python train.py --dataset="crops of objects in photos (Visual Genome)" --encoder_layers=16 --norm_pix_loss=true --steps=18200
Rows from block 10 of the encoder of a small masked image model, named by matrix and row number. Rows with one number belong to one neuron. Each number is 128 + 24 x the weight over its row's rms, rounded and kept within 0 to 255. All counts start at 0. Numbers have three digits each.
After each neuron's rows are labels from the 100 images, of 14848, where the neuron reaches its highest value: "patch colour" is the nearest of a few named colours to the mean colour under the peak. Only what is clearly more common there than usual is listed. The data: crops of objects in photos (Visual Genome). In brackets: how many of the 100, against the usual share in percent.
# fc1: MLP up (encoder.blocks.10.mlp.fc1.weight, 640x160), inputs 0-159
# fc2: MLP down (encoder.blocks.10.mlp.fc2.weight, 160x640, transposed), outputs 0-159

fc1.428:110128128121093121151128094146142128119095122116145117128155171104143149130128141095166128148151128128121128128128128168128110166184128123118128077115137128128134097128073081110100162094169118112132128128150128104128142128111139108104086097155121128122128114125157139128098128150128126089188131083223140179086128139123128130112156208128127125155188124128128153128128145128130173115170117128128128133119114128115134129109093128100143101129128169079149111128117128105103119164132114
fc2.428:128146128128182140121138139142093128127128143143114077169066128128128128128083128128091144147120083105130130128170128128122144121093124114121128170149162144116121128125128120170128134151136181123082128128207064128138106111128081143128133128123182138128118158128129110159128128092127128128128144142156120128128082119136128121137109096128154068128088185128103144122128106128131128129141081129146122101128165119128128128165125128128118153147146128140155071128119101147199111128096168
patch colour: orange (34 vs 1.3)

fc1.111:109128128128128145124118133173128166052128168113157134098171128128128144128128118120082141114137149128128128094166144133119128128098128142128128094114187167128122128062128128104145112108158128180116141128169128157145128110128125114097114128128127128131128149074128199113094092128065156143133127128140156128128128107123154128128143128100159159113218128138107128128110113110128128117098117128135134136128128128100085128128081159129128128093104145086174128140118122100137085109107102
fc2.111:128090089148118120125128109094128065184139063128106108123129125130148148102139119143142176128175111105168128126128164123152125116143117121128123151164126139131128121136128126128128140182130130140187128098149128134096115158143132128111122102135128128128121128155128045164156163128172100075112120121136119087122143128121128196128108128121128153128126142200158130106128128128084122159128176109125142128105109100140136133123128128112128128129105111183084118162118151095107142123138153
patch colour: white (30 vs 6.1)

fc1.585:136107128165128170135179119128105158120186086085121146110131128165109120113142128128128158163140094151097128128149128128146154128122127187122128139140124083117033095128101120127128176089106122128079128098110101128128095157128076119126157128128128144135140128128092132092128127128124157128173128128121128167128128128128100117167111084128158128139128146115128157126128143152167127128111086115109128119109128128128068070128128158128128113139128067141093128128128111103128123133074128
fc2.585:128162115117128124122131088128128133166128079170128070100128128000128114087136135116128126123123161152104128111143174142116138112128172133205128123123110108124136128128128149189128114143091107185101122134106100127122128139142046128134128128113120128128137144076128132138136128128126129128096145132128128141120128128144138128136149135148127121143128150117106128136158100142181128128128112118107140169158108128128158128132128128131105139132137128154128106146103117128116074148126176
patch colour: green (51 vs 0.8); cyan (39 vs 0.9)

fc1.220:115128151152139156129096128144083074124128145128154130128159128141083091127128128185111148128137122145140128097165128144114128143114118151130102108153130128128086074096104115128114115128128128128128148128086128098166111156127170138128160058128128083128128128131128145113128082128130100128128105137147140110128128114114128160100128130157104112128161143177108138128152128141149168128078133144110147128190084078101129106074086158093116068128081103093133142133120167128153119124141133
fc2.220:160129128143052127128169128071132128114128097143111147086128105145177195090124112128128116105128128128145141131098128143113128130146128128128145152126128128091124140121128128148122128121160128122176136148163121128128129090154128113107108111128143128128105128123112137128128216128109092157136160128139119091118151137157128128128144128128145128169061182085124079128115171203120115129147128170128128128148102136137141102128128128179128122146145128160081122128091128128102128127128076
patch colour: grey (65 vs 31.9)

fc1.605:105127161128149096141155121126128153097105132082102165128153128128138163146128096185128128128161128091141128121105107169136125166128128103135134079127129089150120129069128074128128169092133111158087128119172117127137143099128128136120103131141128149143169128167122095128122153193129133122103141128128138128128105121091084166128128133128128128128167170126091128128128109128128128128106136128129128128087090097128128094128128149128128118219146178116098128134103128132079118115071110
fc2.605:127134128127121120128128169131102067128134149104128086155133110128160124108149110138117101127128156138100128128128122128123122128117128135097128169093108132091128136128128163144128128128141114071132140177128176145132128128099128125170128036128128128138128128128128101120157128069075098128116122128147128128128121092128137047128162128111105138128099131128086189103128118128050145129128111117107123141139156128128128194178122146096128128076105130128128133128128128102142128146178128
patch colour: white (27 vs 6.1)

fc1.118:142126146126149126129098151121186138061128121077150098097128095139137167152145078158098139147130150110124128157152158159128144119128128124142128128128185098114126128058127128116128128112151128145091076086168094145140126128134150093098181126128141090128128197138128149104093128128162131128128128170150154155128153094102165140175176147114128107128136114168128103128122102123128128128106118108128105143186128133108073128128128159128128129136128128128096128119128128128139104128101106
fc2.118:128128128134077128128120128152117128173165126118134152196179128108072076138048128116128146137130075128165106134056113128101128111128128136128131156115088128121128106128140123134145122149108128121151121178088100073102083115128103173153144164122151128120128131135128108109128099128112128122128141128108142128128106175107136107130128162127129153145085125145187128118135102128110150140126084111132126128145106189128128139128147125143145128127132122124128144079136145126183096128138158
patch colour: white (45 vs 6.1); pink (26 vs 9.7)

fc1.44:157128136189128075134113148098089121128128118128191075128173134140143139087122070118090128090106104128092183128128104113128133129128128112129128105128147074167141132128128143113105167087130133167142156142140133128164128159113112128099118119128151100128113076128128091152110128150127128128148102128128128134102136128167128128121118126122168128128128163146128189128104126172171159139121139174115100136162128128112128093162128178172111128118128128167074128161128128105128119106128128
fc2.44:128158107128130129128126128128146125105142208141134101134105128095111108132126165128164128145149117143156124125160146129127131117142123137128154083128146083151128097111128111078128121144128136105107128110104106128151128128128129180128157153128128116128119081117128153087109128149149109156128138128174103122128139128145128096132114128105113128078067128136174099116107128143058128152147059128106128153155168128193132159102158128091166088176115135103128128128133160102101178128127101
patch colour: red (26 vs 0.7)

fc1.317:128129128071128128121121128128111089128175128098128128128128128113086190123098153095158118115171128128127159154128116128128122159152150155106146121128128128143100142128140087128144169079127108069129160128128133128128143128128095108128128078144144128135143112071117128147128128162138118141128063128141157129128152105102141128128154207128167143156173132110119142114150137128103128165128125100128096128201103155128118109128128149075128091128128110128109128162137119111060128168128128
fc2.317:139128128128083151128138133110158128085122195128174111116128146156163094102074128157079168146128141149097128128189128146089103123176073139088128132132168128106136124116128114103128128115140128128084128147175059128128128128128128128183108181145128128128152128128128132135128128091128147136125128159222134122118136128091128094128131128128096128106129164128128128140128154085155130089147107094150128129127128163111116128106139113128128132128136128118128135128128128147188128154111133
patch colour: green (34 vs 0.8)

fc1.336:128128119106139153124128108118153125094148110133116160128126140150162146055089083176136179128128128128142082213098164128145128128122127128137139108099118105169112092198118148128117138109131163163088128128128128136088087115136090119123126128129107128128136119074147115106089152158112128105128128142145128138145179142135118117112128155103151159128144116144128128128068128142137161128128123094128128132097089123104128142179140128076128151128133120128093093128103141121133128070128115
fc2.336:128131137134160128128137104167140109179128151121169091064140119130128097176128128124128128150128128143109128127122106128158128128141148128123128162146107131111128137106128114109128128116159127152215121120187195160148128115136149159116128138137140138128115132167116147140193128139114148128137131147124153124123128076087128115128119100162125100114111166128133115150128105128197128137162115127095125173128102098137135093066116128128147150128128133125147198112143128113083095139128167
patch colour: pink (28 vs 9.7)

fc1.308:123149128128142109128128128111142173104128139091128128095147128128148133143173128133128125134128110139153095117128127132128128065151128091128106095128174128175146128099092128128128097128102159164138138117103071150190128100162108090128128128128128128147127128111138110143136092128083123183125114127146128128096122170077128128128148113168156128160114174132193194128128136111099128113105091131152160090120106098085141128128112084128097140128178156133128128128128128133065119148139127
fc2.308:140116142123105117128151071125089128128116159081129119133128121128180159154211128148100074137163119131128139126102171128135128055128142126128099162128128120141125103128134191147146128158099128084127128155132128115119092098113141102125105081121128128128097116124128148128104127128128072121118124125128128092134128117097137163128161165128151139130128109122089118114116151128171133146129175128131139185128141121186128110113128128127139087118128128129138110185101093112192115127121116
patch colour: red (27 vs 0.7)

fc1.466:098082139087088063113122080068094080146128100127144128167128128149146128130128118128176128126133100112128129135140123128205165175143189178126128128144128101093128160133097132110068145125102107126128076128128140113128113128128128128122121128128104150121179136137087110128128173115117143128167145113173166154108146128102100108128159128127131120112128127128152128128135128128131128169128140128128086156113128128128128103129159145096098128146128150136078128122130094099148128131080116
fc2.466:145178128114026131128146128123109096084125121128155135129170122156089125128072128128095086131128131131144128128152137140128144174172122175124165139150115131155146128128128128155128128128116128074134138128158143128128127160128082129162093089105129143117128128092150146137128078136147138128120091128128150132128123128102128168128128128084125098148165091150128157135135121128164128092122083128108161176086128189108128151110136132158115128131121125189128118128108128128128128128156176
patch colour: brown (62 vs 32.2)

fc1.531:131128128155167098128127139171128129128128160103157118128164157128128109102135097173133143147112128103126159109133120178128099127154127128145156077095148096155128128147128109138052128076112128128128124128160126129150109143125107128098117125128128116128167108128109140061124152142128128128131128128138136120128128128146084082128145128128128153109138179128176198128078122123109171128081101129128126161155128128152149071128128134153080128128135140124095128141081162077107128080128101
fc2.531:128148135128128132125095137176114128157128128128135128172067128159128176128179151132170183128145137134136133114088128125116129129128128128128128150189154128128128128132149128175128128140089094104138128118177128159090128148134128116128147165174128109128123187098095076122116128054097128124128124127119128128128173111114132172127128098103128128128173105165140128119094128185057128162133128121128128128121137099098128101128108137128141101128058123133141120105107133125119128144158128
patch colour: red (35 vs 0.7)

fc1.27:143128128140137117128128120128099089144145104095128139128145128128128162135128098153128131094125112121132162077128096149128127148128152119130128128147146128172168128115128114118128128116144164158120128145128128148052141128104128128128134133135128114127173088134128120128123145092128110144170080104122169163128128094079080121132158128160145120135195166121115197128128128131174148099153108093143094140128106146128148101135128152160109079081128098114128157095109128128210120093129087
fc2.27:128128137128127128128128128128138172128128128128147134130154114096128128114114129116148157128167090128180151139152146128092112107128128127123066107113128103073128128135128099162128128172135119117206140099122113128128112134128148134089109099162131128114135110128128193133128148120133121141129163140147128073128115128146126108128119151128116145096074171092112079128143127114100117120128183188135105153098123136144128166158128125085128128150135122176166132156185147112055163116119115
patch colour: pink (28 vs 9.7)

fc1.245:120128128093154094098102098138112128173134139149126112134128055155128140128119128128146119161128123128123131127128128208128128128135128128123128104077089128189139093128152122145112128128087110133108128142128131109097118128105177128081190116128128156122132124115114097133124081128128128121111130128089108129159128154117128176221158146128128128121122186128128135128137116128128085174093109128106098134148121128114112116133144133158111094132162086116077128128095128097108128128128169
fc2.245:122117128122094150128128128128126145126128102117128127063118128114151111082139134128110128128142130136128134125115113124146128161128128096128168119104154128128128143102128128122128128146142110077130128115102175109101106132142103135120056125122098128119149149128128150128128112139139128128130128128195128126128143157160106129128128172139068128128144128112123128108128164051214148129134103104119098236135151092127128128199128127164151094143153125140099098123156128156128128128147128
patch colour: white (35 vs 6.1)

fc1.8:102138149128128128128128128128128121128106093108075124111151102128144147128110132178107130136094157154128092153128100128128128119120122128140109119157077087095122106128128128141127128128095084131128128128084122142128128128143079128093087128080128152115126072196128128100142182120138101128119102128128149115156112128085094123146183128168159087140164135126186158135128128120157111107128128128174085072122086119151128118165156151128128128162165128137109145086094128110088141128128120
fc2.8:128128133117128145125128071128129147160128122140152128145124128120123107161147128128091155093083117116227128128128194128111128129124128128128153160074110162128140128128151135128138134139139144169128118128128136115123121164128132128101128086140128131154128114102118120125112094128155164128129128129158125116128166098131128166126140126103128128052125123106128096146128173128128136200128153149131128115128114128058139108116123117177112128101073128155123136156174134190159113132100087
patch colour: white (26 vs 6.1)

fc1.467:128107130039169128175128128128122161151127128114163168140173128128109113134113186128157128128164138138147107128128128172136128146128105128128100075103111128128128070122061057128094155124128124097128142119128128121128128128097106109099128128128098146115128110128149128128114134171128144143155149098128128117089141158120094124109128171128127128162148142085140128128120154146141180132099128092169093075103120144128123105128085141088146112134128164120128121147128128128096116149083128
fc2.467:128128139177128147128075084165160123102128139128128098202128133128090149088051148152141171113066154128128096128128121128121136128113128128128128128128114127128128114145128128128147128116075128119128099147128128104128128047147105128152128133105159110128128128128122129128130128128128128161128142128147117128128113142105094127128128144100162106152128193166115130158128125162188128128149067128128128104128172128118128066138128118128140090144128128071128110125109077173128128128096128
patch colour: yellow (30 vs 0.5)

fc1.343:147149123135128128127147128093142128128148128147150118162124128158099115094094128123124169181104128137123160131154168128104136128145156142143144091103143126128139114143100108111100128130142156095128076128124161087128113152091128128167126128139128111147128128133128187128128128110151128128168147149168171135098150144142128182131144128128112145122086148154119128128121128128128173167128139136128108128089108068128079128053161068131104142087085113158080119128141070111161096128129128
fc2.343:117136122131110127128112089114098105128136150128088149112128128135166159139176132128103128089081128124134133112128082128099128162139131111128086158093111142151128128138125130145128131130083119128155122110122122147128137066190149147087097128138128141132129121163116154135108090117140165168130159128128097128138110104127132100131108100120124149112216157117104141128128128100116121154128128128135192109139128168119116102224128141158115128177177128137144101117128159142171119128128130
patch colour: grey (63 vs 31.9)

fc1.619:138106119159150128128094127152128142082124128156159128134118161143104146158144163142108149128122128099128132107188110107128177150128136128128140103142138079130147122156104128072095128089119091174128153099126128108063135128079128115087137089128128119131128105128118176128128137170132187128128130161128101140116105128190128074121128094128185128128160128099144105128100129128152128101088128128128155147156142128128128131128135092128128093151116136139108137128096152100167095072119106
fc2.619:155111110117125121128147103147128148121128137128128121076108135128128147090101114126187072128141192128129128100114169134136144111128141102128128128128078153120128127128128169126132131215109123099071128062152164129107128121128128150108128115144125113128147128128124144149153159100125102128128107127152151101128152128128106128139128170131132064085142164100088144172145148128062143128123128146130125080112073113124129128139125128128128115095077114128117096111148145160089139113128106
patch colour: brown (65 vs 32.2)