A small masked image model, trained from scratch.
Model: 9.41M parameters, 48-pixel images, encoder norm layernorm, encoder activation gelu, encoder patch size [4, 4], encoder width 160, decoder layers 6.
Training: adamw at rate 0.0027, 18200 steps.
Data: trained on crops of objects in photos (Visual Genome), 123503 training examples, 37.7 epochs.
Rows from block 6 of the encoder, named by matrix and row number. Rows with one number belong to one attention dimension. Each number is 128 + 32 x the weight over the matrix's rms, rounded and kept within 0 to 255. All counts start at 0. Numbers have three digits each.
# v: attention query, key and value (stacked) (encoder.blocks.6.attn.qkv.weight, 384x160, the v third), inputs 0-159
# proj: attention output (encoder.blocks.6.attn.proj.weight, 160x128, transposed), outputs 0-159
v.39:136128128085132086128128139128092154061116039128108128122072104134092070052128093128063143128128171150157128128154175128117113099123140075128128128128128164128145163128128134065128189140091128109135037081151183083097141128148128107124117081144088157128145105092117128128130142128165110138180156132119128126138117060144128141128113128129154117176192093133128055120141128135184128128145112151128192108128171128145128137170165144128161160174126127065104128118227128167137145128124128
proj.39:121152128146132129128128162148172112201128206128110143128188128082162197163111128128207091140130100120067128178128093128135121128141128128128134158134112079145128140148130098210119128128108114175114128193161090175171153147102158128149158171130180107128143128158128128096085137147095169132128126128118121128128179162118128146128128139114128116045049125128128153128128128151113128158074152107125086085158018145153128119111063115128128069060128128174169128152064133081127179146158096
v.40:133090128135128175128063128063161110128128128124128128073156131128133142079128145128127116116128058111100060067198083106147128128108128128136128128084187204128128128129128111166128093076178120090132128109128110100128167128182063128164153137128128150128061162079128138127100128210128128128067178161128128139128087122104202112123170167090057185084128187139147120131148140138114128146128183139128128081106128128068067166138101184082122111129101128128132067211086128128166128128079128
proj.40:128110152081149128128199086159110186143128104128128124148099128083128112172128138128150134176128136133167128144060181138128145137155136128128193122159044040099128128105128087084139134137136128166106128169074201113069128172128177126075128188109098128122123128128128128126126128038127128165125081132099139169128112128136130104128156079123136069150087007168133128115128128128133118132151113057061167134130110191158128117128169108160133206104129128122120177072170128144070112128183133
v.41:161092128103128179128114128154128124096128150128128166151074125128028184155128158136017131131128136172112128128098166114138130128128128150128128173154086128029128135134128106128120128182123148167128128121177112128128128128205125082083123128123128128126128144128128128085128128128124130141128155128127108128128143048107109146100151128128128168128214139128128098128117134128128128128123104152219174128139198128143128165196161177132079114093050128164174009017128151145101128121088047
proj.41:128125162179120128134172155096128105128122133128110144057128128139190127128064128128212137114128190106213125108119106162095128128127145125128093148128165151195126128082128128177111101064144122061144121119128129128133138159073111128204175120126152128128155159084129121126128128187168128090128128114105128143122128203122094157125128177128147128103081089100149195128159111128120126128128128011065128126154098158114128083161074130141128128128128124119094255200117100024104134128198185
v.42:157053128147125128128096130137081173128124108111096086128046142128105062061110128148095128085161080117128128128166118105120133083120165128114117128128134142136147158133128135159102173096174194075141126172128145128089156168098108101111132160128113128128128146088096111182095098219129137179128067151128093122128123128128108063128173129127103128155121084128092160128147102126185128145184201128056145157128154167130128128108131128121097128076125128185170090128125071191171128140134192
proj.42:134141116083110127128183098125155099128128113130166129120192129109112209214197151128157121183062147128138128073133114182161144156122152141128156128116082098128128135109129128128128128126124120159128129119094108107095128128136144117128174128113141128128134096099128155113119169063127128110148209128064138161128128168137128109128101119126128128092134096128183143133128128128082128150128083128126128128081148155128128136144156128160128147130111128064117179128150185064067178129128090
v.43:128089150136074088128171128156074128166112128128059140136248128135202128096091128128096110086067110128058161190069128128151129183119093079116128135127010046155128128128128142128120137169091081146179128103091128128192078127153158173164169159128152128129180073204114146128116147104147076117128128128138113107128107128128128128128106128128146057180073123144081158128128128118128128060134172206147128098112128110045140121090104132135166172179115128094169166188174055119175140100128161
proj.43:128153135197135095128073108129182128108128114128154122095055128076045139128128104127173129205166165111116128085203128168136148121141141133128129128133241166128128128119128128093128132116128128140104148182130128082128128111128059119107026104128117128128125140092128138085128113128119189150137154128146124080128128121161113099128128071144097212103143206148160096128129138125114128192185093083081127165102095107221128096135172104128128148082142128128103079080077200195091133128105128
v.44:154128057139158193128125129111099144164147075128090128128128128128062149211103143073183128098155228112128128128128140128136128084121142139128139133128105240147132121156128068116128099112142128134053127255226144185128128128116129077128121128135119128128146164120138157117122073111161145028128141128128140128118093193178128113128126128107124128067166128023129128128113128119135130167128128121186174191129142115106097159155173128072108136140128130117188147051129127128128128128111128
proj.44:143128128109144128127147124158135082128128223128204121185146128128201099100122132128050219107096060141143108128082128121106145128114128128123133150128174085105128128113128170155128128181128128040184128000099071121087128163105173122146186017155142124128122120128123075162128140116069090156122046107128119106128122113083123209128098209118187128148091128190119142128145143147104128103128134141128128128130163106128133098112102128188128079085165128213050169158134128110071128128088166
v.45:120128125136184128086128102128128132202143141120148128128043128128159126119128107134128132128136060112163133149180110143114133080124128095126073192147126152152128102135128061128128087128128115147128125148131128128092091082196128099148134171098122128113094128195123077127183128128138128106104148135113085128144075128128152163128128148132043169128128086131145084132144128110145112128128070128106205211117102195133128139128128129033147070122104129188094128128128200243146161128205128
proj.45:085122127052128127128146128128128119121117128114128128168128128128124098128128161128147140128132186128087128128066150082132143128100157133128194113096138128131128128128128187128128128128107105128128128149143160128128128155069128133139128094097177128128116142010128186169041128137123128156116106128212128141128167140138128092143109100128201099123128116128097156105130112128112128107106214128106100020192128080171128116151128095255128074128128128057178155121139063039125128130076128
v.46:128128154158128067124182149126106091150128113126110165103109131147175128142128131133144128153182073132060128112128128104095128128153133107121083128131128089142128136128135096090138146128130128130128140128029128128087080097186182128084154112128133100128128150128118175083160127068122162112120128128126128138128086128104094131111107133165092128128073045151150064132128128128128122125128132081119199128128153186128128128068221146129144171128179128128162151128128047150184132128173205
proj.46:128107128131110128128053128163166170149128128128160115150131128044041179128113110128122106128028194137146128149128128185130128128117128128123150129128116128128129128144128171135128128128121128107135128169191154098123126112112106128187066132119128134134147097118128128201080128181139120163124148128129101127125121128160157106128128126132155135128151184155129174108128128128117127128145128207114079144139084106128140100167056128091128062128099128128128118129128204128096106128128063
v.47:112146108112122145128128120128176143128128086117160151036055128144135111102160149128128117128090181172097094128091128105114128128128163159133091104111079178192128128152128133162128128214185158086128128052236195128140123128207128111140128171128128140128078107155113109128136065163128129196128130151120128091128114127088152084108128128058080133095128182148037082128128129123092128092121128037074137105128128153092128212121067124128142147128101130130128041125128156044128103153096087
proj.47:138128128079125148128154098085103120128128128128082162124155130062147169088129128128133114128176075131204159128150165164148140130132128128128193122124167104071128128112128082128128124028113126163084128159065077128155147128111161103136156168128126128128145162050128128138144194128128083109128128112086128165128128066166135188128128128128123128128083041151200205109128128128190128162104115129167166139193151133141128014160173128148128133095128128128134202155127128188123137128207128
v.48:099107169146144106128160090142093117104128175135135128132082118132128128091128138143149231116072110130066148128086128142128127148128128156128128128209122049133128128128128037079128128128075086179243128041051128128203120129103134206154107128128120128125149083165148106179144179144170128134128176128128128128128128057059125162128128128128156065136066128169176137128128128128128142128147116159128128128128128180128141054115128128109164090175135124119082128188172128183128183128150128
proj.48:117128134054136123128128170103172156154128082128079093119183128125158128123184102128117039174150128119114128133228128107122128128117133128123087115042131176155125128156128222128128128158111126128019128255126129128131128093144094141127124161132108152128128178149128162024128146108093152160122134145124090128128115220170114052145128066124125199162170160096077079128127128133108128126128194128128150134124039098200128204117147128156128155102101128099158100094099128108171082134128128
v.49:128165121128116128128068128034149112134118192128167104099122109115131128130157167128198153173204107117128128149156222155128125162116128181128128088128173128128128151128128211129143128128116098079198163063128128126128159135089051132092096133136128135139128125095128148167123130105130158040128138130123195137128076157128127082168135150128140105128144146135141150148128099119128124128156106152030104122128128106093128128083110093151109150157176128134119093190100084128124161144128128
proj.49:116128118086128117128157128171105169128125101128099102128128128185139056136107129128060118058038103128128138155134007060153124138140128128128166103128114128119136128128128111125128128150149128160101128167104128136160122103128199137117156152128108170128134136155127108102128128149117125198128128117169095163128173113141110146128128090147128158113105128128128102143137128138105128148128128076235105128120137139142128128128109128086125136128074128124134104102179173147153089104117137
v.50:128096126110104138128100090087162154068142097128128111128174160119087128107128130128048092174128057144143128095160110103156128128136128128128114128209170128128128128129128162185128129161128129080158128068128144060122128126182056155128128141100113128145128117128136128168128113128125128243139095128120119085120074087126168114128128165072100128128190112128114128139128119120092128107128128101161110128128111128214128135160096158159128091128124122158128104186128166139128128135154128
proj.50:131121128138140128128153173192066128120128124125128167049097128086128138089137141128196152102128215128136130081138167171154083128153129110123157128074084120106128128119128096086135123071121132175110118180150107167128128123128172151128128169117135114133123128110128094073125173157156138071135165126076133158122165131128128139123110128128110084109053091128120150126128128128208128108165128107047156128128139175049127125139197128086128177128090130076125157108105128062137128122153124
v.51:128124145128146104128122128158128119161128187128186104186075136128106141224090124163130128168118213128128128123128228110128120108120094117128128119128162135161126128169128084072147128128072137128131128168110129116128090154152128215161128098128114128129206083131128176152172128087114072000091158128128121212128111100149087128113086125163128217128060100128129181128071128128149116149128128142128097210195098150158118083128175113128170141122177128077115119128127128153120128124102199
proj.51:128132117152125128128083145098103128154128102128115128126197128048137168090152128136126160100117062137128111145160034230128156124128128122128082104157105156128128128126129195117131131177140128124141128127134069081128128118055188119128137077127128141128128180128128160183128097151164197230131083128111131058128116187087128128128130164149217110136163131137128053123139128144128128114143177143195155101047160088076128150139116119046120128128120128193157162101132140128122104141146136
v.52:120128128089128131128128129079158128125136137133072131121154125120105099128128128108128129132155151128087131152164128154128134156142118147128128115128099064156112123091130155175128138176128071128208128139087146128144140166087157128115112128128128128125138107121122204163128172128120080155128075124128078143133152146164098115155150146147123128128125128084128235128120128137136127128096129155128101085151105134128088138078128128137150148199126118137128128141135110135128143160087128
proj.52:165146112147131128128128128145128154128136147128163107128128128215167086112151151128128119075102084128151128138118128041128124128119108128125128128119170138119128127136128128084128128137146126143097128127122128168128134088128098128100101152125110128128128177179130048100158128111128172101128175128128148121128127128087128101121130070128150126171128152134128062115128128150093133128128076136129085121075128105148122159128128129123128135103174128121127105109127128097155146128128128
v.53:133128132103154128141072142128120085110150159106181128092120128124128116139171128128051078129122128128167128128126128107111128132117051121128116141074121167128120128153128128156128139143128142186081073063090138158128138152174087163105118082125126128128083094163128109086117093128190126195128073128120175140131129135184180098108138128068128132064232122126141167128128128128153128113104130140170127141195128142135128145178178179150128131164176128080072124128146203079101167128128128
proj.53:137124128128156163128182128128083155128128105128074158105128128111113163118131133145169212130128151128135144110128125150098098118128128106128128128194138115133128128083128128123134128083127138057161139164189101118128128094128166128166147128128105142121128128083128113184128121154083153048106186128105114127128154128074124182136128189138128128187046105115119158133129128132100128128128101084102153128085142130101119106128123143111126129080075128171188152128088040130123095128178128
v.54:128186086128128128128165127128066063128085182110128078110128128128156129101120128128171121099128046074090128199173104128128140118128128127114128174128137128197128128147126177128128128128128059107128127123073112049142102067070083170128128227120119155128159092152088107118127165128176126069128166128128128128128037128128117128161141202128129064133072110212177127145132095138168134128195128163061142094176128128084128128126136177199124128172128128115082135128143117128152142138096128
proj.54:096135131094137128128097176128206225160137034128121120172114129124103128139156141131128155203095186149107128102107128119128114136128170128134159143128114071059131128089128111102128128154128148196103123128117155197127128128181153128119101076121128128128128128128126170112112173137059106255131128140196099149128222093128109075128106000132129196156128168080061106152128128077128128142133150103113111165034052173206128128076082103053110099096128128072180086173124128127109090128128150
v.55:130128205098128136101128128024161089128144128128222131125188112128156120128106115191125143134171180128128138134222139144104128128150162111140128106105148084107128128117128100221116136128154128139128206128128123086133156150170147121128174112128130128128051178145099084090086128090126128104128094128125046105123135128128168192146137124128182092124218128122052116126109128129129133030139127128069116113077161128252142172078128096099082153073129130143128128168128048128130074103128114
proj.55:138187128132107126128091144255128138128128128124050166114062128137086128109128110126129094128126060123128144128013128094132128128128128131128119108128128173129128120139131137030128128128128128093140128139163128161140116187095128128103074121132128128128128107128128121157189145150128128154113128128140165128124128170128128089128128165106036168126067128131181147092140128114128128128118131128222128128203122138023116106169128144154128119199088128128083120124105200192128163140128125
v.56:109120073137128128119128147128112137128128107145046150168063108128130194180148128128132183077149096125126157064128145128128115128115137128130101128098110189021128115128128209171128106101154062166168128088128050124126045128115156126128075151113128145116106128163140100101133108128152110125115171142128142152128110128128096155123138119146061086162175127149139066151093144153117128120100128097087170139117132128175091137128128128167140149149128128201135128051146168090079143078073128
proj.56:128110128152147135128167128126122134121128128145186124128182128128128106083128107139121090198096176102186170128142118128136128128107165128128098098196150091207128145092126059128128128159138126068086128159175191184128120092128106128128192070126128143128131128072121151128128141128137127102128104128158108094128159139102105139128088153100197156076113161098087180128130128114128128164128088140180107146154129160110127082174085130137128070102123128077128126204111089173166075128153128
v.57:128141087043128095128172128065062131094112141128128084140069128128086093175160128128170133128180128071181117080094146128121128127128185128128128159084131128128149097128128158146128083128128110128136110156084110128074128104107122109090088145128152101113142180120128121128122109128139127169128152082128143070123128105128128170128128140128092101092175128128166146128128098128128135128095185128128123116128194080092107153207195132118069126126096129128044075087000166128105145134080128
proj.57:166144128154135155128084137165130116208129145128120167149137128171146136096128128128073128127104128128118128208104107128128128128144128128128117141193125137128128128128128086159135124083130130079128128057196128199128128138166154120128195079108101144132128128128130106095128126104091131051135106128128127199128162156079117083128148146128149168182066103076108160140128128106081128063126069101120153170081108162133139128103085170181153086112128128139179197140218077093100128118141128
v.58:107128169082100128128149114115091120079128149123102175128128129134158129128128128128059128147128171128186128128158128128128131144157164128128121069173033177128136142153136128074128139162162123123029148075100203130121096075209197090148133122128138131128128128162128093091128133148138103079151128128128138128128128128092128128121120128058036180131209118128100105131100144128128132128141128128128128042128103161129128128099099175076128127128162128128136206058132128135128128128003091
proj.58:162128128112112133122128141112150128165134128128116223143101128111128130091128128128204137128128098119123128128037146118130128114128128117128095143049255055128128129065128082200128147091134128128170128164182079141128146183095084125128162123152138128128116112036127165128128073093135118174137087128128106102128077128128128128131131112147171068127030101128114132113163147128132128131069117107174138195123133080128128153189166105245147171154065128132088092184117106128128111105255142